{"model": "encoder-decoder audio transcriber", "dataset": "read English sentences (LibriTTS-R)", "train_examples": 15625, "gain_aug_db": 10, "time_shift_ms": 50, "input": "waveform_16khz", "tokenizer": "char", "vocab_size": 32, "encoder_arch": "conformer", "encoder_norm": "layernorm", "encoder_activation": "gelu", "encoder_mlp_ratio": 4, "encoder_head_dim": 32, "encoder_fused_qkv": true, "encoder_qk_norm": false, "encoder_inner_norm": false, "encoder_moe": "soft", "encoder_num_experts": 32, "encoder_moe_every": 2, "encoder_expert_mlp_ratio": 0.25, "encoder_slots_per_expert": 2, "encoder_shared_expert": false, "encoder_wave_strides": [5, 4, 4, 2], "encoder_subsampling": 4, "encoder_layers": 6, "encoder_width": 160, "encoder_positions": "learned", "encoder_kernel_size": 31, "fusion": "prefix", "label_smoothing": 0.1, "decoder_width": 128, "decoder_layers": 8, "decoder_norm": "rmsnorm", "decoder_norm_position": "pre", "decoder_activation": "silu", "decoder_mlp_ratio": 3, "decoder_head_dim": 48, "decoder_fused_qkv": false, "decoder_bias": "all", "decoder_qk_norm": false, "decoder_parallel_block": false, "decoder_inner_norm": false, "decoder_drop_path": 0.15, "decoder_positions": "learned", "decoder_prefix_bidirectional": true, "decoder_connector": "mlp", "decoder_tie_embeddings": true, "residual_init": "none", "optimizer": "adamw", "learning_rate": 0.0018, "beta1": 0.9, "beta2": 0.999, "eps": 1e-06, "max_steps": 6600, "batch_size": 128, "epochs": 54.1, "lr_schedule": "linear", "final_lr_fraction": 0.05, "warmup_steps": 660, "weight_decay": 0.0}
Rows from block 2 of the audio encoder, named by matrix and row number. Rows with one number belong to one attention dimension. Each number is 500 + 25 x the weight over its row's rms, rounded and kept within 0 to 999. All counts start at 0. Numbers have three digits each. After the name is the row's rms in percent of the matrix's.
# v: attention query, key and value (stacked) (encoder.blocks.2.attn.qkv.weight, 480x160, the v third), inputs 0-79
# proj: attention output (encoder.blocks.2.attn.proj.weight, 160x160, transposed), outputs 0-79
v.49 089:548469525501493472519508494496525502495513484508472510520469498476483494509523496513487514514499545496518504499533508501535493495504530536527541510466525539488491463508461443485475513498503467510462509514474549500520512502466522515504495482
v.50 105:474542505458459492515513454521483519468505536504514460482542505488478509504538531488482499499500486510487445494485515503457496513492477507517508479525445489491504472492426537530480505504494489512515509464491484491503503486513557495502514568
v.51 103:473481473475497505486493490483493456529547543520461528509518528547496505527501511540541532498472538511464493475521538519522453473497501461508500513498455493474466480519491489521464525495486516498518486477489492480517460497495491515539519518
v.52 112:481546473508528522475531558526494493512492510506445496516533513513484491503536482485505488498506514536482460483503515489439450507506473515494512478491527494519503530510490512497498506512500522499466505494538523527503440500474483508467531494
v.53 106:496501516528484498537489508493488513507490479467488506552513521448491487488536474503507554505525512506457508532517512541471483487498497537506503479483504516508505472494541450484500475527499471529492512471480531500544479519475521534470517507
v.54 092:489485442481541480511504497465516517537527508472511543501515526522509507551473472483532557505515493494477461523526493511497481492515483538480477512454494515473468493519513551479532512535539455517469489482530522496502525494528517496498510566
v.55 105:454494533470435456507497486510457521475475479511518472550531484495496496478576532458470492525513513497460502511487499513447512495486499512501530464533443498544495543542522475560523514502479553497482502517493505522528503503512523500483507509
v.56 094:580536539526489510532478470502527518468449513487468522491457491514481500502495507497495487497496489494539542492492481490530509530498490474510491555539526566490510476486501572457494493490471487486476505510540488469452533507486494532482487486
v.57 098:517479543474495517491482490500479505496477453520499518500469496508508503426502542477493529554502541518557582486488498480541515440488510488489503506534480490536534487493532514498527500534483479524483496522480502480476501500497462528497535445
v.58 110:493444524518517472506467508515484493539512483523522519542469489487529479490483527483462491479489492492494537497543458509507471486501542514527549522474486472470504515518496409485493503512499454519531488504468481508496454544514486465497464440
v.59 108:489517532489475494509528478522479498475505464537505499521471507429477505476460501497477507484486506532516505466461496493489510460485484509533524500537505464437519532494477494521507489470489532520510501494482509519531509488503519490498500471
v.60 104:477530503464476469499480484512480491487479507502505498536545530482442491521525511464474487486523505538486442444503502552488459522484456529504476485534463518526532507521506503522467525499490520475504508499523498496508484495503544494487517540
v.61 102:519511497512474504501467443525510520465465501457511470471489498521519512511492516496443535547508474499530470498502480496447496533489519509519505528504504523491531506527504519478533516492473521509498505485504495470527564502467498515450473535
proj.49 093:469516484549469495530486554495497524478492481542528465478512482484472505528496500481519537453512514488460517485487472503490512467516525518504491533457505450517488546502507541482475516540496514519560506452473483463503469505523495537511536497
proj.50 110:519498493508510537483488490492513528529488466460483542494508502471509499527505493548552562518503491484500526499484515516519511494523512478444502563506502464493538521493575459475510490508502483505505516500514498522511515486473448534524480490
proj.51 106:491475531455518537519497498494482519516510486515511481545519504496524494498522483512499508516502478495512510508455486516511483501512522509477492452532540494506517491503503500522506467488505485483485494526502490490542525533513500476460497496
proj.52 114:516460498483491482522505468473499530455510497486511532480488474500495488492491502485500488474485519508526539502547465538532477448484524485521487481488451496469505512516516444510498482502529474462505504517462500514464525494532506447517459477
proj.53 099:464488483502472493539501488508495530454521534556508497487524536525447488533478489495512515462519506505540501487520490461513483460486546473512501523446454533436504501474468512505483562521523499476528518480509496508490483494520469479532511455
proj.54 089:460472550505453520482476524470496535511472511533499497482520481503502480510499494526502512503452513499492523509498538493516501506513487548524493454525495450457487476513486470476524527487472518550525521484500511502467502484474459492482513500
proj.55 109:502524458502501500499496465474523498524556485509493548499491549492531521508435512534552485533518520505533499534518494477524488487515526476476471541441497512473533485466505503487431492508530495497478502459514504475500497466526477520524492497
proj.56 099:463475502530529502486507532533496454487482511483471467513491452530467504503504491498487494464544488484510481501496500465460509507548492513496508496474519476509534519507508497479527519502525535524518472514528479508544509502476517499508480550
proj.57 105:487524482501502452530530491488480445478509469523475484520518577517496473560488496550502472513496522500471480484461504478459500568510470476520514510444482529518472504519517492534453490466509504491478495456521501478545502492497522488505517540
proj.58 105:504480492461489510472533522455538518507493465520533476536505491517520501487534523488537486453548508502512493496463521485534493476492540519470459474483535534518428479455459500513438468530521525486475505472535507472462499505547490512477533534
proj.59 099:547499471462559524494512489471485495487508512468502508500529504520504512502505541515537500496508498490452521516481488523488502506515507475410513522489448523515493446501536512477479507547464458499510487510522507486537496476486510519503535512
proj.60 107:494482495500514525497524489466506534515525458474495499501478497497555508478480507528535539520491510478540512534545453481511527452489506455498515520466461503474513513511487455446503502529552455521459521477539499550496509475488485500479494466
proj.61 093:473503529530478517486535524508521466515510487525475538507525480484472487485513516519536505445500500508491508492473508546510559469520528541483490514493535492456518494503511492483500513493476473527516505457487503580509482476479461472525508551