A small encoder-decoder audio transcriber, trained from scratch.
Data: trained on read English sentences (LibriTTS-R), 54.1 epochs.
Rows from block 3 of the audio encoder of a small encoder-decoder audio transcriber, named by matrix and row number. Rows with one number belong to one neuron. Each number is 128 + 32 x the weight over its row's rms, rounded and kept within 0 to 255. All counts start at 0. Numbers have three digits each.
After each neuron's rows are labels from the 100 clips, of 14976, where the neuron reaches its highest value: "strongest on" is what is common among them; "loudest band" is the band of the loudest frequency at the time of the peak. Only what is clearly more common there than usual is listed. The data: read English sentences (LibriTTS-R). In brackets: how many of the 100, against the usual share in percent.
# fc1: first MLP up (encoder.blocks.3.ff1.fc1.weight, 640x160), inputs 54-107
# fc2: first MLP down (encoder.blocks.3.ff1.fc2.weight, 160x640, transposed), outputs 54-107

fc1.80:125153116139150089096149071174168145110076155074117100187149133188108119169124094142132103115176083130132155131176094104114124122171161052078146123115197096122109
fc2.80:125152120105143119104126177174108131095127107076128128080121130087149069159164076132084136085133078134084121120139127096095103104132167155152127153174154141098133
strongest on: the word "she" (27 vs 8.5)
loudest band: 4000 to 8000 Hz (39 vs 5.6)

fc1.603:135096133136086113142090148090130167131182106118086110131127126156118115074170096129152089078130137111129110168197166177068081109146166130071111072149143102131160
fc2.603:098104156093086102121089141108134114139102106182179124104089129156158176099170154123086115143102173148097142131143090101135100079158185118109128127121156188140073
strongest on: the word "it" (37 vs 15.5)
loudest band: 250 to 500 Hz (34 vs 14.7)

fc1.636:187118119149078122111127123094082176090170107179101145099112166160108145081115079153137116121133172144151203138188114168108128097144122100108127162137138142066106
fc2.636:079103135176158122084095152105129081148077121145165196152088116109125139129128130141115170077131093091158194067155149139131126177147133077192130182163093153117129
strongest on: the word "they" (46 vs 5.4)
loudest band: 250 to 500 Hz (54 vs 14.7)

fc1.529:087080163142103139146147199137121138131143143164078170183096159143147137080172124107093159165119133100139135186165112144145079141134158136071068094172103127116117
fc2.529:131112145144096058089142132164096155133153145097128205096053147108093157176106173085101147112122121102158148123179099159125212113100107079143159084138117183186147
strongest on: the word "very" (32 vs 2.7)
loudest band: 250 to 500 Hz (39 vs 14.7); 500 to 1000 Hz (28 vs 7)

fc1.132:113157048168121167156149141089179156107074106152089132176134142120159160106130125065111162090140200159147104119142161159161153107129156193174122123111130124089135
fc2.132:166067098150122155134094120108115139143125164132116102068162122187098146119123176158134142139164111141175136042128198124174202132135126124139112166083053145118106
strongest on: the word "you" (32 vs 14.4)
loudest band: 4000 to 8000 Hz (25 vs 5.6)

fc1.205:115072124161125080137086137053150132129149156099157129114154143137113094144184045107126076152147125082099128089135166153063096153143082139160102084197156096121133
fc2.205:110119180103132120129167078093124086081095153138109135169142126137179086117185122055114191191092121085131057116095124100170160097113181084128137141065175129116154
strongest on: the word "but" (47 vs 9.2)
loudest band: 500 to 1000 Hz (49 vs 7)

fc1.441:130089140115093099138106175104122132090095087152117088150112152123194153094107096166134120091121132132145174143172142149084125128118160104084129096212157107114133
fc2.441:148132108134143112107148107138161121112139099093108179122108147076136221068089153184178143141129130139081169131119118116130169125102164145144157138106114093081110
strongest on: voice: male (74 vs 47.9)
loudest band: 250 to 500 Hz (62 vs 14.7)

fc1.115:123094082117120084133165097162153166096144147114122092119116144121077115125137119135126066131077077161134153139097116105170161130133064164063119120164095154101132
fc2.115:106155138119130072108118147112125105142114129143115151145114142117119135128084071104156162122121160161128151140053100150064161122140122126154153145110146157128122
strongest on: the word "it" (37 vs 15.5)
loudest band: 250 to 500 Hz (51 vs 14.7)

fc1.253:129086083124140095127106147090093178079115120158167145124077182086155170128184130114139120144130192173110145094191098229093139107110170107124148095165129175118141
fc2.253:128138092159160238135084087161104136116157131088109156158159077122142115114117139131116149159164115071178136074086141119174080145112076124139154193152143112092156
strongest on: the word "that" (35 vs 13.5)
loudest band: 250 to 500 Hz (34 vs 14.7)

fc1.90:163112152061152072103098113144153161140154125109137040139122184104160091199133097136195096127177152130093132162096160166148134142168187107129117142163133123134112
fc2.90:117170144108127112111177081124179133091106177106158112122074123143133133128139115078140146117175109164112161155066213219114137152106152155139139142150145147144116
strongest on: the word "mr" (65 vs 2); the word "mrs" (32 vs 1); the word "said" (26 vs 9.9)
loudest band: 4000 to 8000 Hz (26 vs 5.6)

fc1.393:166091154157139047171106107130087151152166145184138087166125144104171105167105133150126114146081141146115105087071146157117133184203132115131129165139073143149167
fc2.393:152083154159151139124152121122129136104159142123148186144120125138161115120181115085168126117139139218165119086110135130095117154178134122161176148122139104121081
strongest on: voice: male (75 vs 47.9)
loudest band: 250 to 500 Hz (34 vs 14.7)

fc1.274:182113121162080122146177143087070118109151111088110173082121123140150095106105047146129138132081157163116137172144101136114123175096154141073099163157169127104135
fc2.274:087131075100167130088200119120114162136130175055147103125118173112123133098115131114157120192149066160104140158094121074150159174121129097130117117145172150123146
strongest on: the word "but" (41 vs 9.2); the word "that" (41 vs 13.5)
loudest band: 500 to 1000 Hz (30 vs 7)

fc1.638:120097197100149135086086144088114103054120074162073168135125109112174148151076114151093143079074160088048122100148097138145131152115148136134150093145165065021105
fc2.638:034105150065203159128099116135165120109128132143125128113114117085127144154145170168109168137114117144096134138078101076070137119119168107226207086071135108172154
strongest on: the word "you" (43 vs 14.4)
loudest band: 250 to 500 Hz (45 vs 14.7)

fc1.576:175079105189103148146154105112082148080118134149115106080169109128109104172095113113146130111129082140093115082145140117151099145104108116133096093141096123088137
fc2.576:097118118133155134116152160128130127207113146138049127176078141122118178167173120107152152214097141179131113133121084068102146136121137167133107083113124130129119
strongest on: the word "why" (25 vs 1.3)
loudest band: 500 to 1000 Hz (45 vs 7)

fc1.221:131105118090099147136086157172145123149132128160100182085136160115141152098184139148086163096100190077097138073147121172142093112055145124121116166109155104105155
fc2.221:078151148131203125150149103192162171125073134140138144064118146138083056149191127137113106136118126158158122079102157118129172098124133086143140094087159162151140
strongest on: the word "it" (34 vs 15.5)
loudest band: 250 to 500 Hz (37 vs 14.7)

fc1.30:129143067122135162155111160121127092104163128157113170141141150136157098118209069170129172151117052121126177195131114179139120078140095148111147136125147101065230
fc2.30:080140114129123137122088100136105109138181087130167113118126144147154099113093141157122081101136089147164125151028132164096132070124161117204147111043184201174119
strongest on: the word "is" (46 vs 10.3); the word "it" (41 vs 15.5)
loudest band: 250 to 500 Hz (41 vs 14.7)

fc1.246:109129136164119077133192125081071132100160108080106084123100158169164117128161084114187106170064140065135173177131124140130104105120129129127114133153120122124154
fc2.246:066145088149161127145093139145112154207094134145136096161111150185148075062140143125126111152181084162104099093158107093137143152104124089156132136173167132156131
strongest on: the word "the" (88 vs 49.3)
loudest band: 250 to 500 Hz (46 vs 14.7)

fc1.237:116091106143059126141117160086148114114118095138103179177131118126141178129139117118128123187120130112161182204145118195099050139135160167051115169180079150089197
fc2.237:136133128139155119173115091157194115143182115161134119128130177111077152101077085110109207133128093100159201138122106106148125124076122144089123126098116143106132
strongest on: the word "very" (34 vs 2.7)
loudest band: 250 to 500 Hz (50 vs 14.7); 500 to 1000 Hz (25 vs 7)

fc1.351:105123164084139160177073187134041163165177134199113042151110138137105108134118110116124104160107120165113109167179132116066084099120125137178111069167106120117124
fc2.351:145169117151129136137119132166085124117096097154156063085117102169173128131147139091071112146111141135114151111123145171151173197163109143134154151077075075128125
strongest on: the word "not" (58 vs 9.3)
loudest band: 500 to 1000 Hz (36 vs 7)

fc1.213:161140161144167131117134076155120186109162122158163131090164128112104105097110101139093060105066117099099137109141181142187092082165132067098132182114118205095147
fc2.213:120162176090095117092145124114153100150099132130205141118130092125165142114199073130145130097130087093178117151173168149143085147113111095153158144140156110141134
strongest on: the word "that" (31 vs 13.5)
loudest band: 250 to 500 Hz (36 vs 14.7)

fc1.544:137129137137096089143102193172158156117151097205157152126141158107147092103105094146116091090109225108169158132156145236103095090057151119110101144079134108113147
fc2.544:130162120150098101125154185192106164157119079128129153104118174175105084072131077120148135105075129148131165137124104214108125089145127154148094143145127110130169
strongest on: the word "it" (44 vs 15.5); the word "that" (40 vs 13.5)
loudest band: 250 to 500 Hz (39 vs 14.7)

fc1.629:113039175134093086199146151135143115084145120066132094140112124084160120192118110116166090116071085147143103164160163130176111137123127096124075159085121144108146
fc2.629:173165128170173158104140108114096095120126146086103177154133099116055125175076134133173097115121121137152147153161132141129118129145108124166082089144068129137100
strongest on: the word "mr" (25 vs 2)
loudest band: 500 to 1000 Hz (27 vs 7)

fc1.51:097064071190072103088120193145116164100147077111138137148116115122099143152141101146106045128133173184053137128154134208143060145122123152141168134175100149117206
fc2.51:146116130084103180136126074139107125100112107135101079178118106123141149142132160070134159148151146115187079054060198125160139128143106178068117185149143166107119
strongest on: the word "is" (38 vs 10.3); the word "it" (37 vs 15.5)
loudest band: 250 to 500 Hz (69 vs 14.7)

fc1.235:155099070125074113110121179129172232135139123141109110099101218080082137083162110135091124113119125174127147159101103205063109099173191151106135180126117167093151
fc2.235:117153188086135165061130117162072088073122109116074156140175099170144083163119132108166140099144093122171120112124193129132126165141106155134123161124099130112107
strongest on: the word "it" (42 vs 15.5); the word "was" (37 vs 15.6)
loudest band: 250 to 500 Hz (41 vs 14.7)

fc1.461:144090108086189184146202208162115087122151172115163127175131186180163134135119162094175037087129136087206117138173204113136164135190163135160140073119182102135092
fc2.461:129112074161131108111155162189131157136145159119151123131120129143120155123139099109174072150074082076178125081184186125099095170149099113089149123112195117146094
strongest on: voice: male (78 vs 47.9)
loudest band: 250 to 500 Hz (52 vs 14.7)

fc1.491:213096125115103145113123147117116156082215129150123079149167159128071081120088093118128064118130208168140115139126139147126126138131121117107133152111081095112104
fc2.491:108098101153119117099108100122091145119168132089138087150142087112165121180087126142114118125177087079104094150091142059217148101090069162091154126093136186141148
strongest on: the word "in" (39 vs 17.3)
loudest band: 250 to 500 Hz (37 vs 14.7)

fc1.312:119168133084144197085075146146148182119112124102128200139135159085096171097104109093122140101108228101116139177105146175143102101109126123142123164140140131070106
fc2.312:081112139101145082109182110133171127147129140143151140092131122171091087075162093123097093124181086147145152130062144103150176140113168085102121116154087138133130
strongest on: voice: female (84 vs 52.1)
loudest band: 250 to 500 Hz (41 vs 14.7)

fc1.459:199145166175120161135178098106098108128151122070115150174150124140144146129078164125165125076081177107132133123189180154149171144090146121116068164146120085088120
fc2.459:121103168150107083086131142134087119095157103117074082184147141154129122064171146135189140113153123126142125182102086096127140083140129199063161126064140189119076
strongest on: the word "her" (25 vs 7.6)
loudest band: 250 to 500 Hz (37 vs 14.7)

fc1.514:152074095125138087101123108067103163064137140093114178102141094114127153158106144163089072136128081130136153149175062157119119115114140172130120107162088112107153
fc2.514:133126099106099113179092232155155101132113142126129125153155162118094151131110131135104074126169134148098131134075095125130093156121125115140131106150129047078100
strongest on: voice: male (77 vs 47.9)
loudest band: 250 to 500 Hz (35 vs 14.7)

fc1.295:125105151124158152088123102124160144119119098120161108047127133169141098148154073076143118132169145171112164149133148187173211161149147133170137105117139137118089
fc2.295:148107128181124108104065114177140097161112183146143092103118075105139139108137183091067141180173112127105128102159180161196189078164126163185141167178161142103133
strongest on: the word "the" (77 vs 49.3)
loudest band: 250 to 500 Hz (36 vs 14.7)

fc1.585:163183170160138120211138177081085133104170109105040124114136171131126136113162105131108174086144094124169154151124162195149117086141120209098133136144162128101112
fc2.585:151165187097124131186107137113133107185153131163116035149114146100164191113101083109119150123104148192149121178120120075114166100126122159122110121090172135105159
strongest on: the word "my" (55 vs 6.4); the word "i" (48 vs 20.5)
loudest band: 500 to 1000 Hz (26 vs 7)

fc1.398:175095182119137101172095052164100064168115060138116084178132116118096136113073148169112068175068116151110124098130146151092102156129149127132111126063128124141158
fc2.398:129080095132128139084123125201134027111110118096123194122103157190180120111138148144125134180141095168127103175175110106108119163111127142115171086087134096064116
strongest on: the word "was" (35 vs 15.6)
loudest band: 250 to 500 Hz (39 vs 14.7); 4000 to 8000 Hz (37 vs 5.6)

fc1.630:116042090136056092093159196107142172093135097115104093140159151113123135139119083184152026119117157156128161126146145196094105087165124150115150111137165165102131
fc2.630:177105111115127141081116105121101107152105153106109111183149113139113148109131119101100106168143110184147071061054159132147152131112073148066144178080156143132096
strongest on: the word "it" (68 vs 15.5); the word "was" (46 vs 15.6)
loudest band: 250 to 500 Hz (68 vs 14.7)