From a checkpoint of a small encoder-decoder audio transcriber: trained on read English sentences (LibriTTS-R).
Rows from block 3 of the audio encoder of a small encoder-decoder audio transcriber, named by matrix and row number. Rows with one number within an expert belong to one neuron, the router's apart. Each number is 128 + 32 x the weight over its row's rms, rounded and kept within 0 to 255. All counts start at 0. Numbers have three digits each.
After each expert's rows are labels from the 100 clips, of 14976, where the router gives the expert most weight on average: "strongest on" is what is common among them. Only what is clearly more common there than usual is listed. The data: read English sentences (LibriTTS-R). In brackets: how many of the 100.
# router: slot weights (encoder.blocks.3.mlp.router.weight, 64x160), inputs 0-53
# up: expert up (encoder.blocks.3.mlp.up, 32x32x160), inputs 0-53
# down: expert down (encoder.blocks.3.mlp.down, 32x160x32, transposed), outputs 0-53

# expert 6
router.12:129109081110109141172159180115154124114131205127127126133165123102140135153110076111092167082158108150111124124125044127178125137166106134144108173109117155116161
router.13:095122142107122144154199198104109103068136150153068122061120135113151181141149091109084117106168132186132154144112071165152136145138123091176104135155173123098139
up.0:109142122150124114153155181173202099135118134164106146167101165135169102125108081101142167138063162130117134067097129158123142196088102167128131116111108136109107
down.0:087136049142112094049184153133152134133191119114093122144167143077149121091151119129135123189113126160133112076046143071155126105152107118110125141113064109115101
up.1:136151107143145152142165156160161095140151113081139125168116145141135079091099136096153168122064126117157130081096134086092185190052083131131145107125190150112149
down.1:129115106110087157144152179174187157129159149146114164115149141110142133142116133158123107219104134141085104098147101083084154105125167167098102075108129044111138
up.2:112178124172162123101181154137103136108127117098109125122123105186134100134141119092126125089169121116156156070162190139115138163154154111116187113193142105107174
down.2:126161123162128086184084158103111074185096102164117132164137112137151105111082097151102149108113130162118108049072222083098089159130055166131109164081128117141188
strongest on: the word "he" (59); the word "his" (36)

# expert 11
router.22:124161119125092163123127198127127141107166131111116123095147139120128100142106118119042089152176138173143128060124105153086056126110127087192148107107103188145139
router.23:107129125126126150108155209121103099148154095128062123121104148121160118137128058106099107122125148169097137089089099176129059128129158100160108154152148148124102
up.0:220162171156186081127160143165090101113096114123116111064090106141122112089163079128107117176133188138086148166103177147143110119126123124101148193134175110163139
down.0:119102148149145157138108119120154138121141152163168134118154172126133122130130159047094169079116097151192129178148127177154164132111104164101121129118117101145140
up.1:131178135164152107100146157138133102126107137142086095119104103206161142186073104140149104217133116162130040115117140094148122121122134144185173114139147111049120
down.1:169104126097133091089147132064130115114069129121130126160055126145130137175147133142155130105115195157155157074138152162154155069101104159104096153156100105127077
up.2:063093085154161147131125066183144126087101119122161092141160119114099082109137166119107121117121094166115143098128117108165128094092134124157232136099148142104144
down.2:105134103170199129144106136111159059103144177133109172104124180144163170106119078058120098116127129129164112163185138109167121092087144138110083105174148151116126
strongest on: the word "for" (31); the word "my" (28)

# expert 12
router.24:092154101146112140134150206127147117102107131168145143180124102128145141183125040125114133132158102138122097071104092147126139156147163170189100116044099131148124
router.25:129142086144151131154143189130110117114145110145114139158082130124165160170119051110176123103137106162138110086119120169154091125147158170148043122088108169118124
up.0:168150175154130103134141145130079077124118115163122112142166161135159133088165156158101094128104094104105081157124070146120151130154084134078089109166101082158111
down.0:128164127140121145135158143120150119101123157117125102103121135129127118129092167089153133130142149188128140087122142043154090102130130159139094136105114106156182
up.1:090104147105101153138153116117101104139145117134164188097138168094137169166129114101094158079123112071147145090169154129135165172161161131100104157108128099135131
down.1:130166106187141102116160090136108175097124093171098055173144068219136185086184153118182145131099119154112070151137143154134089113129207103097157157098140174143164
up.2:172160164125128107172154179112053099115182084154133023117084118136112085109146140147141096198129130182059104094068129142127074147122089161093116143135089116174123
down.2:093122144140118154070164126104145165118095167152130079028164102104068164104137193176114152091129050043101133122123178141162127149141154098109165117115130109144147
strongest on: the word "was" (36)

# expert 17
router.34:162144084116101126086124175131107137163113102146137132195131127115114098150076103147124156055168152147123130066063116155112084085106128114165160137097139143117133
router.35:135102086128113116124080162163085113134090125146134139182170119099114054130120093125082139070105120127101115105054070121085117175089139091137158079125114108116137
up.0:116190120130159108154141128141168116086130118150127096129131144178137088201110136138168086141097112050168109111118159041120132139140085132122176103124177146151124
down.0:143091114125127096133130165112188140108125086098088101079101146126118107127084121117132196112070202170144100112100174164141182137087036159104112083172140091118160
up.1:182153118121180128124194141154166162168131113145147124171147158169091124156106120107160122097159133111147116069114090078106155126164092194126128170128175111061150
down.1:135177183126083073107128085075171079112083143135079065132124173122132120097140092112099127152087126110120090157173115136113140155128120179099110100183083166202072
up.2:167177158141111088165106116151103140124147084103131085139127088090138118089145085117183106087134125125120135102042136139109078097164087114159092154105142151166166
down.2:118165176104147119171063106138131145181103170140168149088154097097036138122136125150161122155107031077166151098171136119090091152151141141125113149091141080127103
strongest on: the word "they" (27)

# expert 14
router.28:112138126096146114162101121190152144151148103122189142185132131138144125117105119079075152136100069084178134118146051154156138117159158179164149188134090094153184
router.29:129114147159132143163139133153137149173111124126132137165191137124167061155075119083083137113135112114171143111099021191127135125137158199161129153116091076105155
up.0:103160160134154090144154152121124132120133068075135124146143046111155143133180166094084123141096143124162134147127112082126161156104163106122226134153170138145093
down.0:096143124127138085150158127116152099149086163144098106105085093147136181120171043094138133148140121130128117128212193181179151112157207166101125095121157157095135
up.1:133082119129147115132181084132169136112106162055122128083103036196158166101161145136162156107081132134143136195165163103127202121131176138111153162125113160080105
down.1:151176121146164141162090157079153121092128125134074106197121068117125149222140017165148091163132110154156141137143174139158138119145157071069088128115138089127129
up.2:180145159092120125064129204106093135095114070191117118120091130095171197129061138110114146119128113144155135078114137094088103103114083131123133101121120156174156
down.2:113135096128163123112196106144194175147226125101112115165138148105101095101118133119153119174051099134093088136164161107149163107064077132080124125176190080105141
strongest on: the word "the" (75)

# expert 16
router.32:170079148148126126169140184159121091105129122144158138116097153096140097216074083081128133131081077122132121050153100124148126125092123173155116172134052139117147
router.33:124145117160217170149124172125086075158118107151076104156106173119131117195105074112113124087123131169140119076108105100104084162136149079141104099120083138136116
up.0:170100162187139120177118150126155119161168108146159100141109114106159126165138153100105164064124105116106107106154168194144085125107171150122137168141067106090114
down.0:148147111068138100113104156093125140099137114066104106145156113080162144171124131178118140147136132130102101177139166141068162132116109118063107115117154144161157
up.1:162174124189124156101091128143049093089164166170098110099122139123141150152151098127147126122124158160128120090077113113071084184136154112168103159066081118140095
down.1:126129113126098146094118150082138128128142116152108133108105109203109150140213128073155141143138115092067156145158119153150118120164152073095141171157164108089094
up.2:185112158185071130148115140125164098038141123119134074126095050157173142176110119131170157086111087121121110135098116134149191139126164152138095189182130075131068
down.2:071119092092150130112101095111156153171087096183074133141111134102095197131116156176114166126137155176100040185116172126120165134172158080135144081140187112151092
strongest on: the word "of" (54)

# expert 10
router.20:134159089167145170102172176085162108114149111173108091162085127085131094168054101091093138097143169135135120111093171080103125116143155175143102155105150097137145
router.21:108157045129143181122177188114112118122138124183081136179139183154139082137080068109151165109112159168113076107112130087126105160089123138171135076143167144094139
up.0:073090111105125145130124127151145121222133155122136070104092085103129137127160131211161132127125083096142116142109132150203189085170142086135162088135149089067105
down.0:207188167170084116105114142196113111044137114114112135113075118096189124105132162132133089141191168139084180132147115095097130109135183104118166150156145193131140
up.1:074089132149075155182166100126158100077119158125124153131106116143106119042168149122128141124072117116091136128098092155211153115121216085134149145093164134105069
down.1:106101083108078194116137141139138098164111151162096174128120149088133123090181108080152133109098115155134130103108090091156141175095183155125133100100156161088192
up.2:134128128070075069161160135120118104160189093105117106128131081156121126088126147173175115174066124092142155135156139139170112135145129086101146083137163148108067
down.2:185080084176123135152128173102091101091134141133107142105179128133113130180120105157174149099091149171120140164151106140138121159153191108089125224117130142121087
strongest on: the word "it" (54); the word "is" (34)

# expert 23
router.46:126150099166110141131162180141104110133148133144093144096146171121113090167050070113118114083163174171136140048123148103067080139119091076131152124102138151104184
router.47:095154109142106156099156187146091147099128167200104117111172169145146125076096067107127133066141161154154130076113121126065083129098127095123114116085105172164157
up.0:166151114177108143154064154141149122117167126094143141120128126118171056109136110134137067137085151189087110119097100066160120138034121151152110126155098118157185
down.0:069165163155118148167089110125071161130151118159134123146156103112092138141131115104130117153178143082179163099115145156140137199144073126102120173175137128192137
up.1:088136094097063115106149137076195213194130157136117116126106115119090147064116131111145132213137138108172155141122143186136130114106149117128112151147156101136128
down.1:117128095096105144109107170093096094133147106143074159149139133087120099139127124090141107221075145182101106141079109166139163115123164156124157126129091091145138
up.2:124079136165127170151142150103142100112217088153126079046141149095135088078158116152133063113082113157147141119039113098094101138118108086157134143114134129105138
down.2:154173113109134122095121131164103140126079117110134166146157092144166124090087098128145177092139112109137099120099126096154184153176086182097104148106169114174167
strongest on: the word "you" (63)

# expert 5
router.10:144093145089186165171109121168061110133125105132124169093126103113136134120127112145147106070134153140148108177107047182146149175127105114140099143128116115131137
router.11:145164103061185117194086134154090137143137125178130120183141096111140145173105098118063139141162112126081135148141071148102145182168121104134164104093082176094144
up.0:132138094111121065179171151138152112096131117108173139124128124150153172182121088078142156127066082074113094136180150145122174130110177123087146159161108143131126
down.0:086157111141168116112143103127147114084099167145090164127103126145244138146160084181172097140085163161113116100137157110117114161133111138075169072135123170104162
up.1:172109185129122133071128163117118145136110095168153099144117141102136148089105186124084087126162108126125200133125107109202125056139147165194071138121104146158125
down.1:150115139171100171156178062160145108164178114111131160157099156098106137147140144125200104125084131023121116154141152155112096103129164099158139182135126121087125
up.2:149106103136160166151119112110107105072100098133070116081135165120126152107071109145182136084140156142143137117156139200104134137146122119154113129123106123127077
down.2:135156129173091132137137104096130112136178168089118145102157148113149059118162094077038098144103126085100153060093132091120126124201087077124132136106142114093200
strongest on: the word "she" (33)

# expert 30
router.60:099180087148128131118157205139098114141165171175061101108149181129125116153075080144092173078122167219164105067100162117006106161141150099138132122123140149126136
router.61:102157086124139154106149162115112132140154153172084088123142177108095081159091105182101122063151182183141065092089150136052079117150117131175148091084136166138131
up.0:078146150143236171150158121120087119116149113121108125096099086139160127168149112162241114105130125152089048136117130196170114122164115122131075186139170113133114
down.0:149064130157161147060175121150121195135071118160121096140081045133105098117127138167144083112099131120078096127131149126085093102084118172143120139077074124177136
up.1:077124126124166176094108113068166168108108156191141156129131144074151140153092149122106145155115110092120087120092114163132167119160172158130129144126080085132154
down.1:125129034107122186039136101158132103149145139096140170178108166120097150110139129144140137105154172188132103083116115180049139092130111113153121195167113107165152
up.2:143075156078062111174102081095148093084138132132152125109117139114083107063122136194213106109134096119081120116119131070130170174164096084100128145141132117160141
down.2:104073119131128138084154108123130162114155118157155149097050117128073115110167136143132167150157114147104137085116107130117113081145128134062119091098087083155116
strongest on: the word "i" (64); the word "she" (25)

# expert 21
router.42:145134144170092140139090190103128101102107129110140145118140192086172118193080067122050152090121171168123120111130117149135101166073152093189154159125050103132147
router.43:149105133118127131122094144097142113116084128112151125114147141110144127202093113132090161085129145123136137070069089147150129147139133156191134193082071092127128
up.0:125126087122125123128125113074135142118128052120107101142105025160160166100151141118181126089137091081120127155141126094137169089140195137136103124146162164055127
down.0:111172120139073179112143121129116142163079165178112206112102161098116152135159114131137156101143125183138164075094113164134085150134087066134063182068090158104130
up.1:116096095136105119080116154108155176118114087057098120141091039129170136145108113136145155112177129131151155149141155144165174080130158144138102161116170158105091
down.1:077115160156120153106123090112161155124163112106112229134153174041163127162108138118136143080108130147149141071145129114117132169167083093099091125088077130142112
up.2:152132167066167085126135090171071080095097172110104131080136125103118140129164175187131120126077139111159073142171117132137110148121106136095089122099091140166165
down.2:163084106166144119115151092109147158111150115145117090116131133168154131043131132136114107107088156180138078125135156096089090100068167118075129090107144101160108
strongest on: the word "her" (29)